config.yaml
model: "sound classifier"
dataset: "short read English sentences (LibriTTS-R)"
train_examples: 26041
noise_aug: 0.01
n_mels: 40
hop_length: 160
input: "mfcc"
spec_augment: true
win_length: 400
targets: ["voice"]
num_classes: 2
arch: "conformer"
norm: "layernorm"
activation: "silu"
mlp_ratio: 4
head_dim: 48
fused_qkv: false
qk_norm: false
inner_norm: false
drop_path: 0.05
subsampling: 4
layers: 12
width: 160
positions: "sincos"
kernel_size: 15
mixing: "cutmix"
loss: "cross_entropy"
head_dropout: 0.2
init: "orthogonal"
residual_init: "none"
optimizer: "normuon"
muon_scale: "match_rms_adamw"
lr: 0.0027
momentum: 0.85
nesterov: true
orthogonalizer: "newton_schulz_5"
adamw_lr_other_params: 0.0019
grad_clip: 5.0
steps: 3900
batch_size: 48
epochs: 7.2
lr_schedule: "poly"
final_lr_fraction: 0.01
warmup_steps: 780
weight_decay: 0.2
adamw_weight_decay_other_params: 0.01
Rows from block 7, named by matrix and row number. Each number is 128 + 24 x the weight over its row's rms, rounded and kept within 0 to 255. All counts start at 0. Numbers have three digits each. After the name is the row's rms in percent of the matrix's.
# pw1: conv module expand (GLU, value and gate stacked) (model.blocks.7.conv.pw1.weight, 320x160), inputs 0-159
pw1.228 104:104104130137086099132101119116124127122132109119133123132134086149153143146143108076144109160116126117169139149137141087108171104121153118152126122138180099171159148164129128105130094119103159138124172147121134120145144101121126138132135077142150102159158097154117187154118112111136120111128129157103150147124100095150134100118137141087099153156123120113188119156102111191110120113161127113150128140099112117108084152167135083126117139113157118085118161103161097114107112175105153
pw1.229 109:072150098138096132131125147098103129112116117165131107120141137136093118141147126045139143169110135141115127089129115098098148120125120107111128144088124103137151152110109167127171181092117142114149169154131156153104079111084169143149107138140117091126169125131127115125107179129135098123105142139080130164139141149096116132058149148107109152137143115152121115121112162101139159133102130121162107096153135127127147125107153115124104116109151132165129137138106124180106088106103118
pw1.230 107:105166110123155115115090180120157136160181126120143110122105137137116105118132129164125158125133109125164127091162116120124144178104146080134115116152117130120138085108124123064091127118153112131140107155120137139126145125129135093142104146084111110132128115145096113127117143086115083134104128138117108147122134178144094164124100123124109166138154174141123193125095127127134140178119085101088094119091128118143142134096131148165150092160141124136129127109104145080100086154162148
pw1.231 109:110144131119156164163131161145141129127099078136154111114129098123150100128140154097135118175121117113126163118117128116075162139145122133125109124034150132095153121159104137114155109157115177119103141126129143132129126127125092103153078148139142135166100143125164125156122155101103147085131157150107137131131142126118103114144160126179109084102078096165164129118117109166118105139090123103138087115116133138161119155128139092099150113174114158140099115153120131126140155141162108
pw1.232 114:185089109152131119102139102096137117156108064098110112108084109108119166112144098149141089114146108103157107145144180107127119079094115147124125130113139121173157146139125128118139154128103150136136104183148137149148117112116123141160111133124139190124106141143105111149141144126140125132120102121161105128140126137119110125081094146135120147133131117095140170152109147121160172140145119111093119116156166108124188151069160121163128140166119158171134086135103110139101147136117140
pw1.233 094:145160117159149151101146143131097117153115107142146146127078130148138095113150071113113100141114134086135127098117151141171123124119089147129155189146107128112152091128103140144162155168091181125114121128146125082091100134131123119125107143163138133120142127130152103138132129114108157075157144115110105121107142115135106118110092100123136137119145159110115139118142140139133143085148184130128101173145109118086160175137146116070118144092086119130135184133132170131090161123103114
pw1.234 101:096116060182148135142087149117098125170124167125143129128115110154138133173113120098067152150100083102135152174093108132128161109116081083125126113118132124088143123113145102177103145152125135133111136110124145126145157128108141092137167139124136126083134121128127128150129093080110104131134104122159124131117115132115145113094151120128116152163145171118105092129131126071177127112137121103178099178140156114140113137130168109151145115096116134108135156112119112144157131143158122
pw1.235 103:122154134166106130134122124143116107122126104123151115100112118139143106087119130127099165145134123105148102092163099134107130129133151142090167127149121132126089133137169107125164135130098153142076103138147132132158148111142128111095142112125165109139109131105121141134122087173113152106121137086095146107131107132105122145135163064157074141103191163155120090117108167058093146105132128154119125136156117161105102170130088156134128114104169098149101126125096146161140126155119167
pw1.236 109:115105093156123133134132114112125135190083164085121125097113143150106121147163161136151111123153106148118112116142115160118103146131130131106113072115148142131117132114117082162124150178107122133119094170152138117115130134113144126099140130116109123140084139138153129126108094154098145177093130155160126117176138111123100152123109114144135133091137134163099095147142138163136144117113079132097128127128078135153127133154115125108135146103151085077193138200146134129144090128152165
pw1.237 097:138111125119112144131110112155145145145118133152128113140134119141119132135152150134138127095147123156142076132113159147121171131088136105182164151115122093145122118183130057138168140119075137111105116157142141121102137123127133134086131159182100104111178133123175125097150188146094162126169130094144088086120163133097100113161131069122110167094110142124094127130160103114131126129138161147145150116146118125137151088151127151083133125154140126112160097127119132135133124143108146
pw1.238 113:130136117121094122140080095136167143125130147119120126141114119090095122127148132187135140096135141135133087161120103125155101155176133151080146118158150107116147138125072113135117158166086143125113101134112168079130127089151128116142099155116116139120116096165146117201100089114119144129194141137145130147131129119114125157138140098132086117137106110126141140104156184105121132123142109109160125104106107164122098138097157092125108127162133087133082140142118133155155117141172117
pw1.239 113:151128123097142125113170114132115120070156103161160129119111144120095110102108142156121157133136161126077095163114118110125139116104168156156163126121205131105199136078128090169126132103113151137132109142166139105158098144126094123137130159127139150156153133167079139116109133131129069114124114116144148130127092131140125132128125098119110140149103150121127119129083113136130136124124085113116133107152153126162118117053127121119087148142135125129115137129076142148146127105126177
pw1.240 109:126133133140120144119156153154163118113146123121135112123132154122124125122171082148093111110086125135112084139156137146146142105142156138129179127154167160111103126120138084099131086125126141111089130127119154164176131142153132117137175170130103124118146126111106100143082152088143130137121163123117109126094137097172160116099180119153106160123089155187129109103127138121146140127075161142112106142118104114130165118139152118131173134141091176160135147157125114101160105142140182
pw1.241 109:112139120141126105110157152142105163132133141169076146154101128090144125098100128090103149141144127124137133134121115146118111108096139152122100096113113083143142192107109111175156129126124186073122100130110146187112093185121116142132129099131132138117139106116173158131122172101062140115106135158148163136115146130111130132131150129112199144148142101094137128111116135129136155133158125114131192083156162100146132124163139154115162143142107134124122127113131121103146117125123141
pw1.242 113:145153068092132174136144082132117116134110120132127124126131105167073143172171071127098143125164132120152107152082113108130110100166104145182117097135120140127118142153147130148130116156142108138164131164094123150141086166104140154111134117157142110149082157143152139131132129116144119143117126167112125147093154135109111160116124081134138121117114169138061145109108118140155146119085134129109115127110114117130107187142111126156106124171118102141115125090094107156104112151122109
pw1.243 116:150133137140156112162114124154160135145106087124093132155138162125089140162131095141118129133122155130139113104111103104098155154128160147135125138119122113164135139089117119138156133087077185120129116146121173140139130109133126114167139151124115116122140114109125138166143095108154140193151115135058094137142143140127152159149118108139116162145104099111123154152164128141099129054124138079123148106147129126128135101098069110111098122104095133152146083147182116145110152153132152
pw1.244 097:120111144125186104121188127127143147110125111117129115115148106138155136143149117105154134124134095114113142091107175098165130114135134114167162144140138088119108112129129146118152146123137089165101157139179080122129131121163121115125142100119139173122166181122139148169143169157138093120111151140103120119146137107151134127123140137130100069097102131147170100112123129146123175102149110140105179149157150171133103101084107103122136124154094152180093118122139124098132147118113081
pw1.245 099:152092140183097127184136145096121149090162158092103152156109138182115112130165128112133132113103143131129118112142124157141121129150168103156127127124134140162140123076132126103131099117135138075157103122109115131121136116147110130111110170144102106121102114120110138130138150089098122167149132141156108101126102154134145098126110123146150152133142090126105099126156154080150160134167097155150099147103143134111120138099140112078174137132141137088069094140166122162148103150183120
pw1.246 106:121107102140157187144133108102107169148100138130140100132133117101149100144138134150124081094165172102125119161141143140152138174157059149131112109114112112126058128131100107138141174148132123119122133145157114147131108139134120133129123118133135096164187120158126118140147139168114094135127110141103136144159116166086123116116113163167115105162125127159134150098102141127108122145136147105141108149121102124123163142154121115114153117118110109121085092144126153068094125090193106
pw1.247 110:161109145100146139114178124156126125102129099144116178095108128147105164085121108111143120075121120122091128141126153196155122147131116130137154131145129106140116117160085157134147094140107142160120109148124146117152137123162150113156085144177098134139109121135141089100125115128140131098124113156135133127109126158098106157130145129129142166142171124141106117189143107108143146132112083053125088125129204105133106108142147106131117158160123127141142110121121128121116062135144116
pw1.248 105:146121129113136070118087083138132175111146113114080066105102164133166118055154123157145084120130094156121121139119118143120131107120120099128118145122106106112116104122099155149148101120147147129185145120121165145170114143110151112143123120122150095156109087100144153129130127114110061099109114095109119123138089096126115119139110117158085116174138157141126103134129119110128103131170141112178103150157161124145139139118101140143142141164106113131114085135114122120152139118124173
pw1.249 116:150136084112099118122106112146145117175141109135117157127138111093129109128160136120171102147107117169106131131156151115136095137111180126161130085126155098148097117141135112104112119114137119142173111172117126162091159143150131113150090122130129106132120136119140162132117138166162129111143088172171066125178126126157132119133147109104147073093156140069100146121126114089115093153114112114135094161150119083107131119123113103105164105127156140146098160125123134146110157090103109
pw1.250 109:181145139170124130160096165147114123133096128143125140139116114122145147120095121114152133117138116128095072119122108141111139132122115116124128114162121113132160057121142138135120112151094147164107128160169168130118112159156109123156124127097101168184097097163132165142157138140124135065091090139135155077092155170122146173148099121135103146119113094099097091114163114149127139120141117109097148152123109134182134161100125162113125125130151112117090101124123148130143138143154099
pw1.251 104:103142117105105101109159152127128118179158123118082113137152118145154141137142106128136111150123154073130154155167127066136105134128113152163118144099117103130152098108144152086137126129175103134144160105129142182136166167141132124156132129155143090107150139142104144148123170094079100140113123154134094150186103129110121144136100128133134113114096118171150118145112101116102127098181108121124084113122107105138158110146073129127135138154103061104121130149136123103149109113153125
pw1.252 099:150135123111097106108150084119096121115115112114139098104114124090115152122145156085133110097150081137108144132123151126130134115145135111106151147099119113113146089156177145131105155113139139099098139153104111109178109133153127150143141121151077157144099111152140084127091157144112132131153135102190134163141158128166138071145121171159119149145131134132143157187070139094123116169137120117126146131109114149124086118104128125106173122124110062092124113108117118121128170143119124
pw1.253 105:146119126158099158157092107107108137116103109162145141148111142141132087125117155123164132137115113161141128088131126166092138159147067121146118133151116151080096132158141093142119135130121153100138091131131111096083147125114103105089153114122138073130116114126125131144108136148101159121137185136137176175106119157097087153145154120152097099114150160135107103136126167157131121108168126149130139139085156080123130126108089156107123133136129170108106128153139166130162170138165155
pw1.254 105:090105113120116149145091101132093067145096146065073128158118133150105163148138092138104121128147119109098105095162108139124159129122113097103146132149157114127085142123143114136126098094131077189164154167143150109137144134113114124158171128098128126135103150080131130126137132115103148149118176093188143076143127153159148116160111120136101116105141127116121120130117099140125124096124114175162097130146095143140140097154145119112134121110149121121120121123133135129123074143089140
pw1.255 104:112185141098125160175149121145130105126130117122137120099129092108138106146143149148124136133160169139126091129145146093110121104153092120099108092098118131193163096155134111098123129144112107175148135135158128078140157148148135093073149104157072135134126115081114129163126112155100128132121129089113160134093166140109084115094127100124127103162138147143128128116114150117152142148133149132105127178112144142087120142110128136114100108141144137104112102130161164184139135161125081
pw1.256 105:118162079137119137113110124097160142139111057142166122169191131155144111146122152098064130128136167177106097143137155160112133118127137138133112143125148143138147159126104102127139179134147134100118110134181098145138121101143131149135090137125146127156141123160101120149103139116102087138151112134125110130133136115107126104109139095142164140145101117138133076113112118140107116106140119116123080114150181108102154134144117136169156126124129135158115094169152119102104133057097156
pw1.257 108:136145135129120166175118119125164071151108059123151138127094140166109135113153155140122130140117159079186131121125136127156148127153108150135126134104142115129141154098128148150126113126128175151137137129089114139117100120134131144142159181131148129117128120098128071200146163170109110147157097103114145168141156127092118128141133133119120132125113165143172140120147129121129161114127101113129097123116102134174106075136157114114115122114161163102130145109105074181135132112142099
pw1.258 100:165120123172116118106154122158132133150098119087099136112119138142072126149115139153134124128142131097167111116123109118119159148129153159097087144152130142129147115139120149104137100119124172176127127116110121143154154150102168126117148152128110126163124136124121128133104174142142155158111116191129120135095119170124094165067200154145074104120108127099178115130139122137142094172121103181129098140145086131103117120113166139142147146145086100127141120087135147106142121127146109
pw1.259 116:157101105122171104088136127096115121121116117123134139109093135138117131131123127122162078140144084171121147146139127108145131156092110145135101078119141133097137163153119147148147140146122123132130150103142119157108135182152149104129115086175150123141140185093092145129090108128127133150148128061162105131082117105116148153146124111089160154162138127151104159170150123154127088108142124117138144132117152137165123169112149122127114171187132113156095109172125146136110093102101115
pw1.260 100:124139063152144106138124160113140081094157138128153095124100117135148118123156157127144118128124111123134171177144114157086132126169091166138110124142143090154113128112136136068112139157137131148131122136167161145161123144119154119100132149102120173124138093135139116070096137129127075105139083167194121136117145129170156121151120183159141124129115122100137103101162150158144161099115120104170143116106131146162141123118154145108138097149127131130144106147106144115145150153142096
pw1.261 109:096080107163120112132149114154122109120159116156125119168120167126157100092137173115153138149166097119122149150138144136136134128145147138120120113134101114134153132136149097141172113127132125172112135118153101096167128115115138158156130145124061116139123160175168128128112154083131116097108171147109101160100166099076129121097152115162141110143110059137101136113137127151118146102126145127148097136116133170153137156138138118151121101134131075095143129134141130155127110153054108
pw1.262 096:106138137154137101058165139142143140146143136150119104132132117136104157102129128081112176106160129084140158107156094112159153078107120126131151131132134145159124120136139142211101100132109134102122148142084156134120155172113126131119110126136117096156112128103132121134083144122152138118177126142153177136135180138145172119104154131118124135072148100103119110082094148156119115109151150118148147156129119098126136113105125115175179104124136123117139122102137120126172168138136116
pw1.263 108:138122124162160138119112083164133080145158124125124154116133124118112113174127102104111148132155129096122120121094139125122153100116098151123091117146152167139113123150145166088117151152122163173129145141159125134099142155124190150096147157134172101074108152114120089155096153151133065127094075151090125133128174098167124144114136102092120135130155115169145156103135166122129114132120117153124123159146131156120148099105118122129138134120125107118161115113137168120108184147126161
pw1.264 102:155078109129141155097144089153157107122128129096079153165147150120140105115100095100142180111128110120159149124143145111143101086119120146142160163149110124174142098138116100102156163089164138111112158150119141133135122125108101144162113143135126131133092111185143141116142096133167072124149123098096146122133111133115148125113157073137161100117173155145116125129130119130128164083121180153142134151105159119111132107194145095135166117108109138112119147107125102116124150108142137
pw1.265 096:132162151140142112092136177116160112104131170133118179127160103119139126103121128162170150129086109114125181111122122152119138157104149096171135115124126109097134144114143107163129107122108103144137147110120137089170154108116113072163153132152154143133133118107141120130162112158146120143123112144127112160132128091145126131140137181134066134078094104109147099096157129117127094146109166115130139126167115137145135126127119086104119102112174136113153097105123121055102120161088116
pw1.266 110:137161106130115136129071103107130170147119132109110097154134110128150144130085130160181157116090126140078126105114138135109116157146136117129114104156107179148168122131108126137115112130121112132102133086121097108123147139125118149096101171116140088185095136140110116152137110152133106120117136173131145156111118134158158120134129161132154110132159130116144139139098135148116146127087180161111136110156117088133141105115197126144109149162083170107115127112141073113166082131134083
pw1.267 100:127153120115128119141110101143133110107103150136108162140115118101152140142150104119119145082120138074114122146124162121099155146141145175127141083132110096149064128148100099118109167094142141111156084131127130139141154137110144088090110149132128099120104122088096155162083131128154160104137139096132115123121124104167129092129125153089114121136142105165168108182180114131166142130134094124137093117107148148080128143155103080135184144149164125147112107126100128082149145124114128
pw1.268 098:114109143088106100111151133119163130140127114138155121138091146143135145116094136128106107166154113142133160129106196116100118106144161117144116113166108094090115151084163109106121134127133131124128163174103148135140147146095114103105129172123126108128103170094164117118121118124097114135126140204116147138085177125117100073148110147155147142128145131088089150089140174119100083154135136121125143113123111117164076112110133131097117122136135163129133111113135074106091148121136144
pw1.269 103:088105116150158099144087136108155141131148130123103157127155157123148158102154125119100131131146108160112105153155097113147149141136120146116154095078167088098163089120115157099158105141119149135158116124142142124117125088104162134125120091092100107129138132118123143121103142176155099176125156186143128181120134157149113120134127122141137137157113103119138120098130104162162144128140090180142113071128114092109068131116157091101158132145142118137110126154103110139128139118070145
pw1.270 105:145154155116113149121143092128084116112142157138118130145092103134142120154090145109106122155139086120106147141127205145135131115125141153102130145144128131107096147115062148123157164138130091124101125144127110111161119128119140154141107117087155147126123124123135164133102097136152102120106076108118148095117134134127138123145084144139095161189148155176094147136125112128150158144130138094173145128169190106101155170160116119138122130141119121148050133122115142164124123154127133
pw1.271 108:093106079127096131125133091111141133144096131156121123151136142106131126136146103132137125181137111159106159147103093139100170139155123130144099119126160135143169116138093121205183107077125146119126108141151114103131135136144106106116121105124126127111092105100130134121108124152120053106149125145172114128099134158125140140088091148146122143111140157111134116160124118154173134134101137115138125114190135126095088147135150100161140101114128126144145061163145105086117112131161146
pw1.272 099:130132129138145137149115137127144139162164110131138134132153119135128161131127113113128138139137123151112154129150157108103090180123114106117137153133118116129136116169144163065150144107143130119138121086156100145173124151140122122108149115087129104109120098136152096152079165109129126129122132148095126112172116168106125118119165069141128115102124151125147098178132125152146095141106123182100130139159113091124140091151073144142132150075138218110122095117101101131131166095115156
pw1.273 103:120113146107109113147100099139121113172099130137144154096162092103132151140091130149104164172073084125130146112130116107144126126140156108182138102129116086142132104164138148156141168117106132107169111105156150116128082139109119107119138114125123144156125117147085120101123108134129141157158149110116120118139146102104117115170133136138118114105088157155136142133120123108088143083174114164131100158121120227103115081152106129094151144137124141118148136136116129135137180140167135
pw1.274 110:118112125154097117098131133126150174129111094116167092096138092131128188117141100129136107100137137112109121130116168168157146137150155105154118114129138130156160176135123112123108139147132118091106073123177103149130165128129149169124146102135136136181127096138134137115095109143089141099148126133124145128107111136146131122128145120119136163151048116145122151148180106128139113155158118088089125125092183161130148077131142092140147145131086128125122126122123141151155097084143162
pw1.275 118:112110092129147149182138118152122117133111095131100076109107164110136107153138128141112141114106145080138150134162112123126093149094134095135094167160123132128097160164142108094124135110100127139134146086115129079128117123132130136133088170119124116116130187122125142144147100110130131135147122135217126125133148110124134099095161106125151136119164122092081082124154111156118141149112134126110137138183105142142116120132111154081132106152144146101124183120093162084113142158155114
pw1.276 111:200090092137101174143087151128078184151132139084108104127148126163109134148137096128156145120126166140152141111110114109123150144111114152118137105147100105164136156105138137108145142115137125123126168155146098159159122098111124136081152119142127114117154065164119101082099138153136175148135121149139114118109143097147159136124116091146171109131109127171094155103121090125163122155137091150128132133113128125151122095131130118098140124131149147103154153074145149162114140141139146
pw1.277 102:142176155094151115120102128113110073121139093175084079111145132140122079103145127077123129158151158136122124159120182127111115129142152107111130136145160119123123128148114177115117119146135091130120110142105095098157088119111110114111187139100098137110153127135175084130069145128128130160136172145092149126110140108110143122100104111100155141095118149132139114120133089127112144120164120169106135146111082106134154132116156145127137126146153103096151133127145099166147159096149100
pw1.278 103:166092136131129111156106161113084119125199100124130138161131140128113128128139116142183119114100149149160126150116089154157130104107080092076132160151130091147105115116136155139090163128084147119124133129127142135148145148188100126111129111124122154083122084148147121107097116129100115162199140113147098179130133139135123125115092127147122116111084144087125139092168089117140123125130138103134115092125116155171146101128072122138108145096143137114117128134143141145128116153130113
pw1.279 097:108115101181119117139122100098112190115133139064106137132143126180103114105125110119117140148074125110120153117148128093082151145132147136147133106109048104123129113152112104135124146081124115150099122121117103137182106118142121164120139125134158121102114106143145090150137092102138124165133144136161090160121149091129130106150126081146107122122149133071153124086133120131112128132132120138128142185154109131123132095139154144146152121162121095157100135115125073155109142144100110
pw1.280 103:168096150134139123127115120151152117177143099149121132119153129100129160135126157148144130143111119132097109118134117179135109165146128147140149153123117108185133152142099123141125199112151127104148176127139119174072142110119136121113109172138171101177116085160118151100111134195121131154119099103164126155120139105129152128139135142138114166145119101169154075128171149122148126076150098131105133109124115116083169111141109126129129122139109115127078137145138124146109120146092151
pw1.281 100:148098106149074162111120164133168129125136148087104140147125135166125126102111155140162165135150131105077174149164139111115136100159106129111142093138141118121152181116131142135097135099142157091160135154134143121161138124115149146102128115133144140130069132118132156159102119129169116136152121150086093098099101121123137161144130171133139081138127120133102145130155177121109123137156132094081149133101118130096120156153176125146145091109110094125127119117126098124115100122198094
pw1.282 113:093134093123146131143100137121154134156099106155145132128144125129110132165157119094126178097092141148142120161153081182100124133090104128122144129098077157152157138165120136166146088122133104149131135107134119122130129112137178128113072096129123141128148156101094180154117102127131135143090103127116147113123125140079100122104183138126159142143100108143129141152135129106137115121130132135164138160101075105143067166168153096097134150103159107138117136154122118102088148124146138
pw1.283 094:124110154091130091097136122156130143114145144138114096140120126116157071104144118106136117133132139078126166107117078133156134117114140145129133136160117151113116129093109127116163125096163163144164132165141144169112174185103146107145162123144122159123103134169166098128144127142144089105140102147114146128109134096107135102106126155143123095080104195132098125125103142128136096144177133158115187108089112142148170127098102139091143162166123098142104127111107122119119105138105141
pw1.284 101:137130117106140128109113139105147123155079152151176146126140115138151149150148130061120105134164148120143164079154161133088147097164126109151110161151095122133099134104113142132171144142152087119140145152122155106114098159145149124161125102113165137105163085159128148149099116138142109123092150144129147150145155139138110174174134127119152119145143132088124108106146116093126105102128168141145107128122103117113096140132144175094123083122078119132156171135139149160159077090129136
pw1.285 108:127132106137112117126123143096118160136151110103135137115104152135118112113114161149108150154151127121141132146109112124161134105165109103120102123089133112101110131141138091143145122126104097109104140111164086141139092116183124155171140108114141110161111144141121112108101110138158172116150131131142135047059099149124109141141133124148110162143078119104119186117130145121127156158123100151108127127145171094165130089127109129105111103130197074127115112149082144121127126159179124
pw1.286 094:131160100092139128125157136107104136130122142153168118139149216121147160112084117087093086129119110113132151144075148123154165120136151171171154122157110107164113103115086127134136091149156103161140127122113182129102155123127101101097104164111129132120152119142107146160180113135090115144125128144103143158166107107117095112134143146147128120105110103142107127113145127122161102086102090095091121096108102158131107114155115132100129114141105159124096090131138134110115103129130141
pw1.287 116:119154150120103152142106142142083154080094132134121113116130115176116161076115093107128184141061102109128100122161194129171131160153093146119169142149140136106159118124136164082090161142116102094142094140125128115106150117152126145107128121115146090157165114115147089149135116136118109168135129123123119127113127126127151130126162145104113130151145144103124119124173128137118163140159143127120114110114090133107123117171159181116140137161184163093110144137104120153132153119122142
pw1.288 096:112126133109147091127161135131145140139132134115105114123125137131133121060090113132137102079085094104117132140133116110135112102140138171124162174152147156153133122118131123153145150137167150105109094148116100097124111106134094109103126093093153130183122147109105119116144139094110133137119118110166155172082187128103129135101177110127090152120136116152158065155133164115136172084117144096121095143102112131126132118118090160099145134118151144146117112077134145131107083127128098
pw1.289 105:082122157136133116079125153121123145117140102092134123126142115132155153106153131111110148108133107128162119118110078125147127127083138165133169119141134109125119133163146178132111119138105146164103119119072151127139069134137087134160185147132089157118115085155125145139137139168091110101103073144156120138132127123114115094139158081143132181163088124137128145087135167104117132163114122113087131148134143143143107140110127084140111136147167148145118103092087127158093128145102138
pw1.290 106:141074143122131124089155156138113158095127153169145123131114125153103172130130165112102141126106136103118143150091136149106111099108130140082110087109122128138155104128135094160148138141139152086158116133137167102160132173113138127148150148120193152132151140141095136126107117161151144122112132093113104092146089077152135140119101108112139091128066133123104132115132167128114137144124201133148144090134171095117133120114149115159111125153068136111161148137121142149100143105113153
pw1.291 115:118137143127157151167128081113149131147120119132127145156117121154104118151150169106103127112136104101118132142130190102136104125150114104110101133075125125136090078153107110131132110134093131081140124113143162096137158081095143127083125103138097152111104041156129136116125104130115178153124146140118132145162105142177175096122166156164145090141111126103156121118127127108121125150150108133125145120129109107098110116114125114121131151153076147147143084176125120103095151108116115
pw1.292 105:142079099129158136134141110142141131122163115132109142140150159123140152140191130110100128139106144130104132123123093113144167118156118121094167116112137138134067126121136140099130110144116091144181160095104089095128098165145125134107112127125129146113084091124119119116120161127122134104156126114143131133126151098096155084144149124125152091145156165143104134105141101098145138121162128093109109161151136136150139101086150048127102107121108126136162128059117113097075117100098147
pw1.293 106:184099124143127068127129113118098137093119073128152108145091106117080156099088101147166130104169116137127123137132180119158123153102148146128091131100145145119116161128144140134134126132127142136116128085135114113134154178114136133113145158122129157167155151126165137170105120102114103141072113156136148084139080145132165170136138109092123163118168102117079138134117135095133150147123141113120108124116158132133121144096132117117097133173128123102170085124166113156131159119130158
pw1.294 116:058154159158177117120080138086157123116074095126103102151140159138143120154109143131123146124165119146125117120137103128132132146104129132181132151112172134117120138158114137147084140083139084120106095143130100101143116135088155118117155109133128111112129134116180115120133101155088128132152145130140157162127169084134085119141169122131136183151113116134157135122158124113112147136146086176162126099104120085114112103161121128167123129098130130115125101107158111099162134121152156
pw1.295 111:126144095161129135172090132120142122137128133110134140133118164094167128112123093092071134130128160144117128147127127114087139130166122070140115116151107139116114153079126153113120108142168114121082127130104141167091135105091140121154121101116101122146148117121120134103112131126078203124156152127147153117117159076140133146109152141139164110148105123102150165141107144120128142120117180105134187120130124147113150190115115117115168126138152147146181137152150083104155115136101122
pw1.296 113:112126144156112142079155116211169143108139146150143116099093091127128138099106112112172128157134118136139089178167116122167119118162129112135111133116118124126196147114105141115150155129125151102123104125111130145130099165107106092156132144116127105122126151189126145149117120148082154133141105144111150138151123120152173132131112122112129165120128123134156118116178130156129125139128141081120124130151127099143117103154110087092122136155110184175111139154154152137106095163175122
pw1.297 111:115108104140123144129119158152132058177155129134189147115126105132085105121082124160135141146142183155100118133137149110136141134122166160191120096134137106153130167079099148112151061136116086125140129152143124128153131123123116122086122117148135140102134132091143124136129120151112092111107127105128147123117149114109173112130128141119146161130177112150122167121135117130122114157133152123156112136151188109126110124165095105116162113111143130128102093146123187166116134093159131
pw1.298 096:107110113088073132142105147132107160129128150142097091136172146143096142110126140115112100115145089095130154137125102100122125119127115154195154127110141124140113122174091149147127109124118118137139090132117112125132161121121168093124122113156108175130169155124150111160123114163168115128092138101113114182191120119118123129151115136101172135131136107165117168128086090125118148109114152121114153163089133109141160089102127108130128150079121116109178117145179127154109119108123095
pw1.299 113:176116102134150151130091122092112108141141109135168167122144087121129135126146106105136114146163155109089174114153091131140101129131124114143156142123113109141152107138124123135130162118138101105134104085111138138147117152127069119164128139149147143119140159145118132095080137141130156096167138162107104105140096111120128078086129173113091165143113116123123122130157103129098154119149133126122166148133105125112110090130157121151073128129140114188096068131088162148170076135139135
pw1.300 107:114123146149106110140161131126122131129096145106102127156164112133154082165110112143140131147142132128099098081126132082177146147118168101121151101135137115082141115153103146102178094102107139134134094179121121131115114077121107162171106155120151087124142125132127109134131151154135141111156157136119128144103150128122066137103114125181102148135148158146148152163139163133095121119162086107073107113144133166107120150166107110151121102140149118102105120129118082145123139082095147
pw1.301 105:119137104140094119148103130088146120176130128181114149137140121142160102127133138116116150113121151122119088137150118142153138137111118145113156139113155129114166141125131168089116110091174083125146135150128139127132123105124158089151126132146123174129147124109110086105143143142126143120116149166090109131117093124120155099123116109083167171147106136133090094125172163136173126118091148161117126129154103095168099123137082101148122133107164095063052121115143120143122107109119087
pw1.302 093:095095099111142094138119142128169138105142145129109163150154115139072085104157144140094077067133111106177105116110146138128114134140102113138126138142121124125136117135106118139159099160131152104119105156075167140101132155119173128132138159154132113114138089136122088129156094098121117130108121137119150131109116156135127088135148077110120140132180154162090150122143158186083127133155132148111120128154107193140132125155144148132122093143113103153145150139082147105114113160126106
pw1.303 108:123149117095130166105148122115169121125121170135120134086097160112124133144129130139142118151157083144083149146132114166128129131108126161109129113170112129181104131128084086157133091131126116084140125124111179109154157116134163118109131109119092125116147144086153095122128112075159115119157126123137157153134137135126148143128097131114112137117160158137134113130104127170170132098172096155119132075122100098152114100142146133082172172078127148135127109142152109061116101144124115
pw1.304 106:155132114117139117127132130151118135205089127167130142121128102126102133158156147181094147098147166141111123106104088081100174104161138086124143118126126090130132167132113158132121126145109146143134142101113136103137132137114117125200107139119129139137134134137146146111128123110141115134097143131108094148108122159133127096100089099107168133152124097137097103073137120124131113154171103141109126169106110107123104148105138167132136143120099099115098133079153122098104092183144070
pw1.305 104:095145078139126138131168098129132138104108108122140128127088128113151073146110095126151094122126101165136126127101183124149087126103131145124169165112112114153150111163120149140170107165121116100109129112113133128086126139137141167107073136168147117142159148158075105119121147139117124138135173166123052119144137163179083124155081136115136130124150178157154126171128106079152146118119126111109123097138089130150135132114138118160108141110129158134140136116130133141126128140157119
pw1.306 109:165095170117129135128137177091065113101132118162112099143177146124124141110073124161187126120118103122103105116124107085139120142172143078110097098146143151172121144115156083161108115144121164143170132147109125090097128102130159153143171070149149105130128145123134124123148135108123137134118114175097104150120162111152123126127168134144111107105124116147143118126105137124118116104119111169130125114117140092167135123099116077122096153115142132145130124133091138118077101123135143
pw1.307 103:115118157138135153124143151074167089114126123137104123132119088109139088144131129125126117121131111109105156106146143140091143120134151157157095098141123105087151087135119134168097120116095105116157122137138138138136154125136078137129102152158110139116066135154114124111168138150104140112165099153125128124161120114146147106147114132133185081165141112112105114150164166119118120115130153122128174105074135154107151191135124163099142130116102100177118140154155110145163150189126100
pw1.308 101:142133123127129121131103105167127105139122148122145059109153150111135170116115118135124110108132095127127151147140128103177129118109151128111111133103127115143103112119128147138150157151169124094145163135111110107156176131128121136168102109108115133115143135156134171105123083166097111133154169115143135147115090131157136138151195157148152146185134140120160123120119131093142133143077148148119187097131183148103127178080116126121108136154133128130168091133121179082113153142147136
pw1.309 109:121133118135187112131070128136128116159107131114179155140113150157118180142159109140128125138154151086105117148143136144137127137143120097135161094152125120130148149125101150130138118182146117156115130133158122140128117154068100153153172140113062125115186148117096096141107117168113107103111109053146120081142127147140125160152152161142150140096130115101121104116130156118131152118157125094107138141134145151113100157130108091102173137116119126111117118101133131132150154100137076
pw1.310 099:113110102116146124135090152173077111104111127162125129139124112111101105147175141137146102122140135142077150169151104087121104092093167117142164115096127144174094094118116163139152123130100124161156134125117110111150097125183151096138129135147115115139115139138133097140079104155120155150100155110129167158146152085149089173148129150169135134123082174123153111089132128105123112138089149107088157124102107151140132126138128119139150152106139115119154094146160127093150106146152117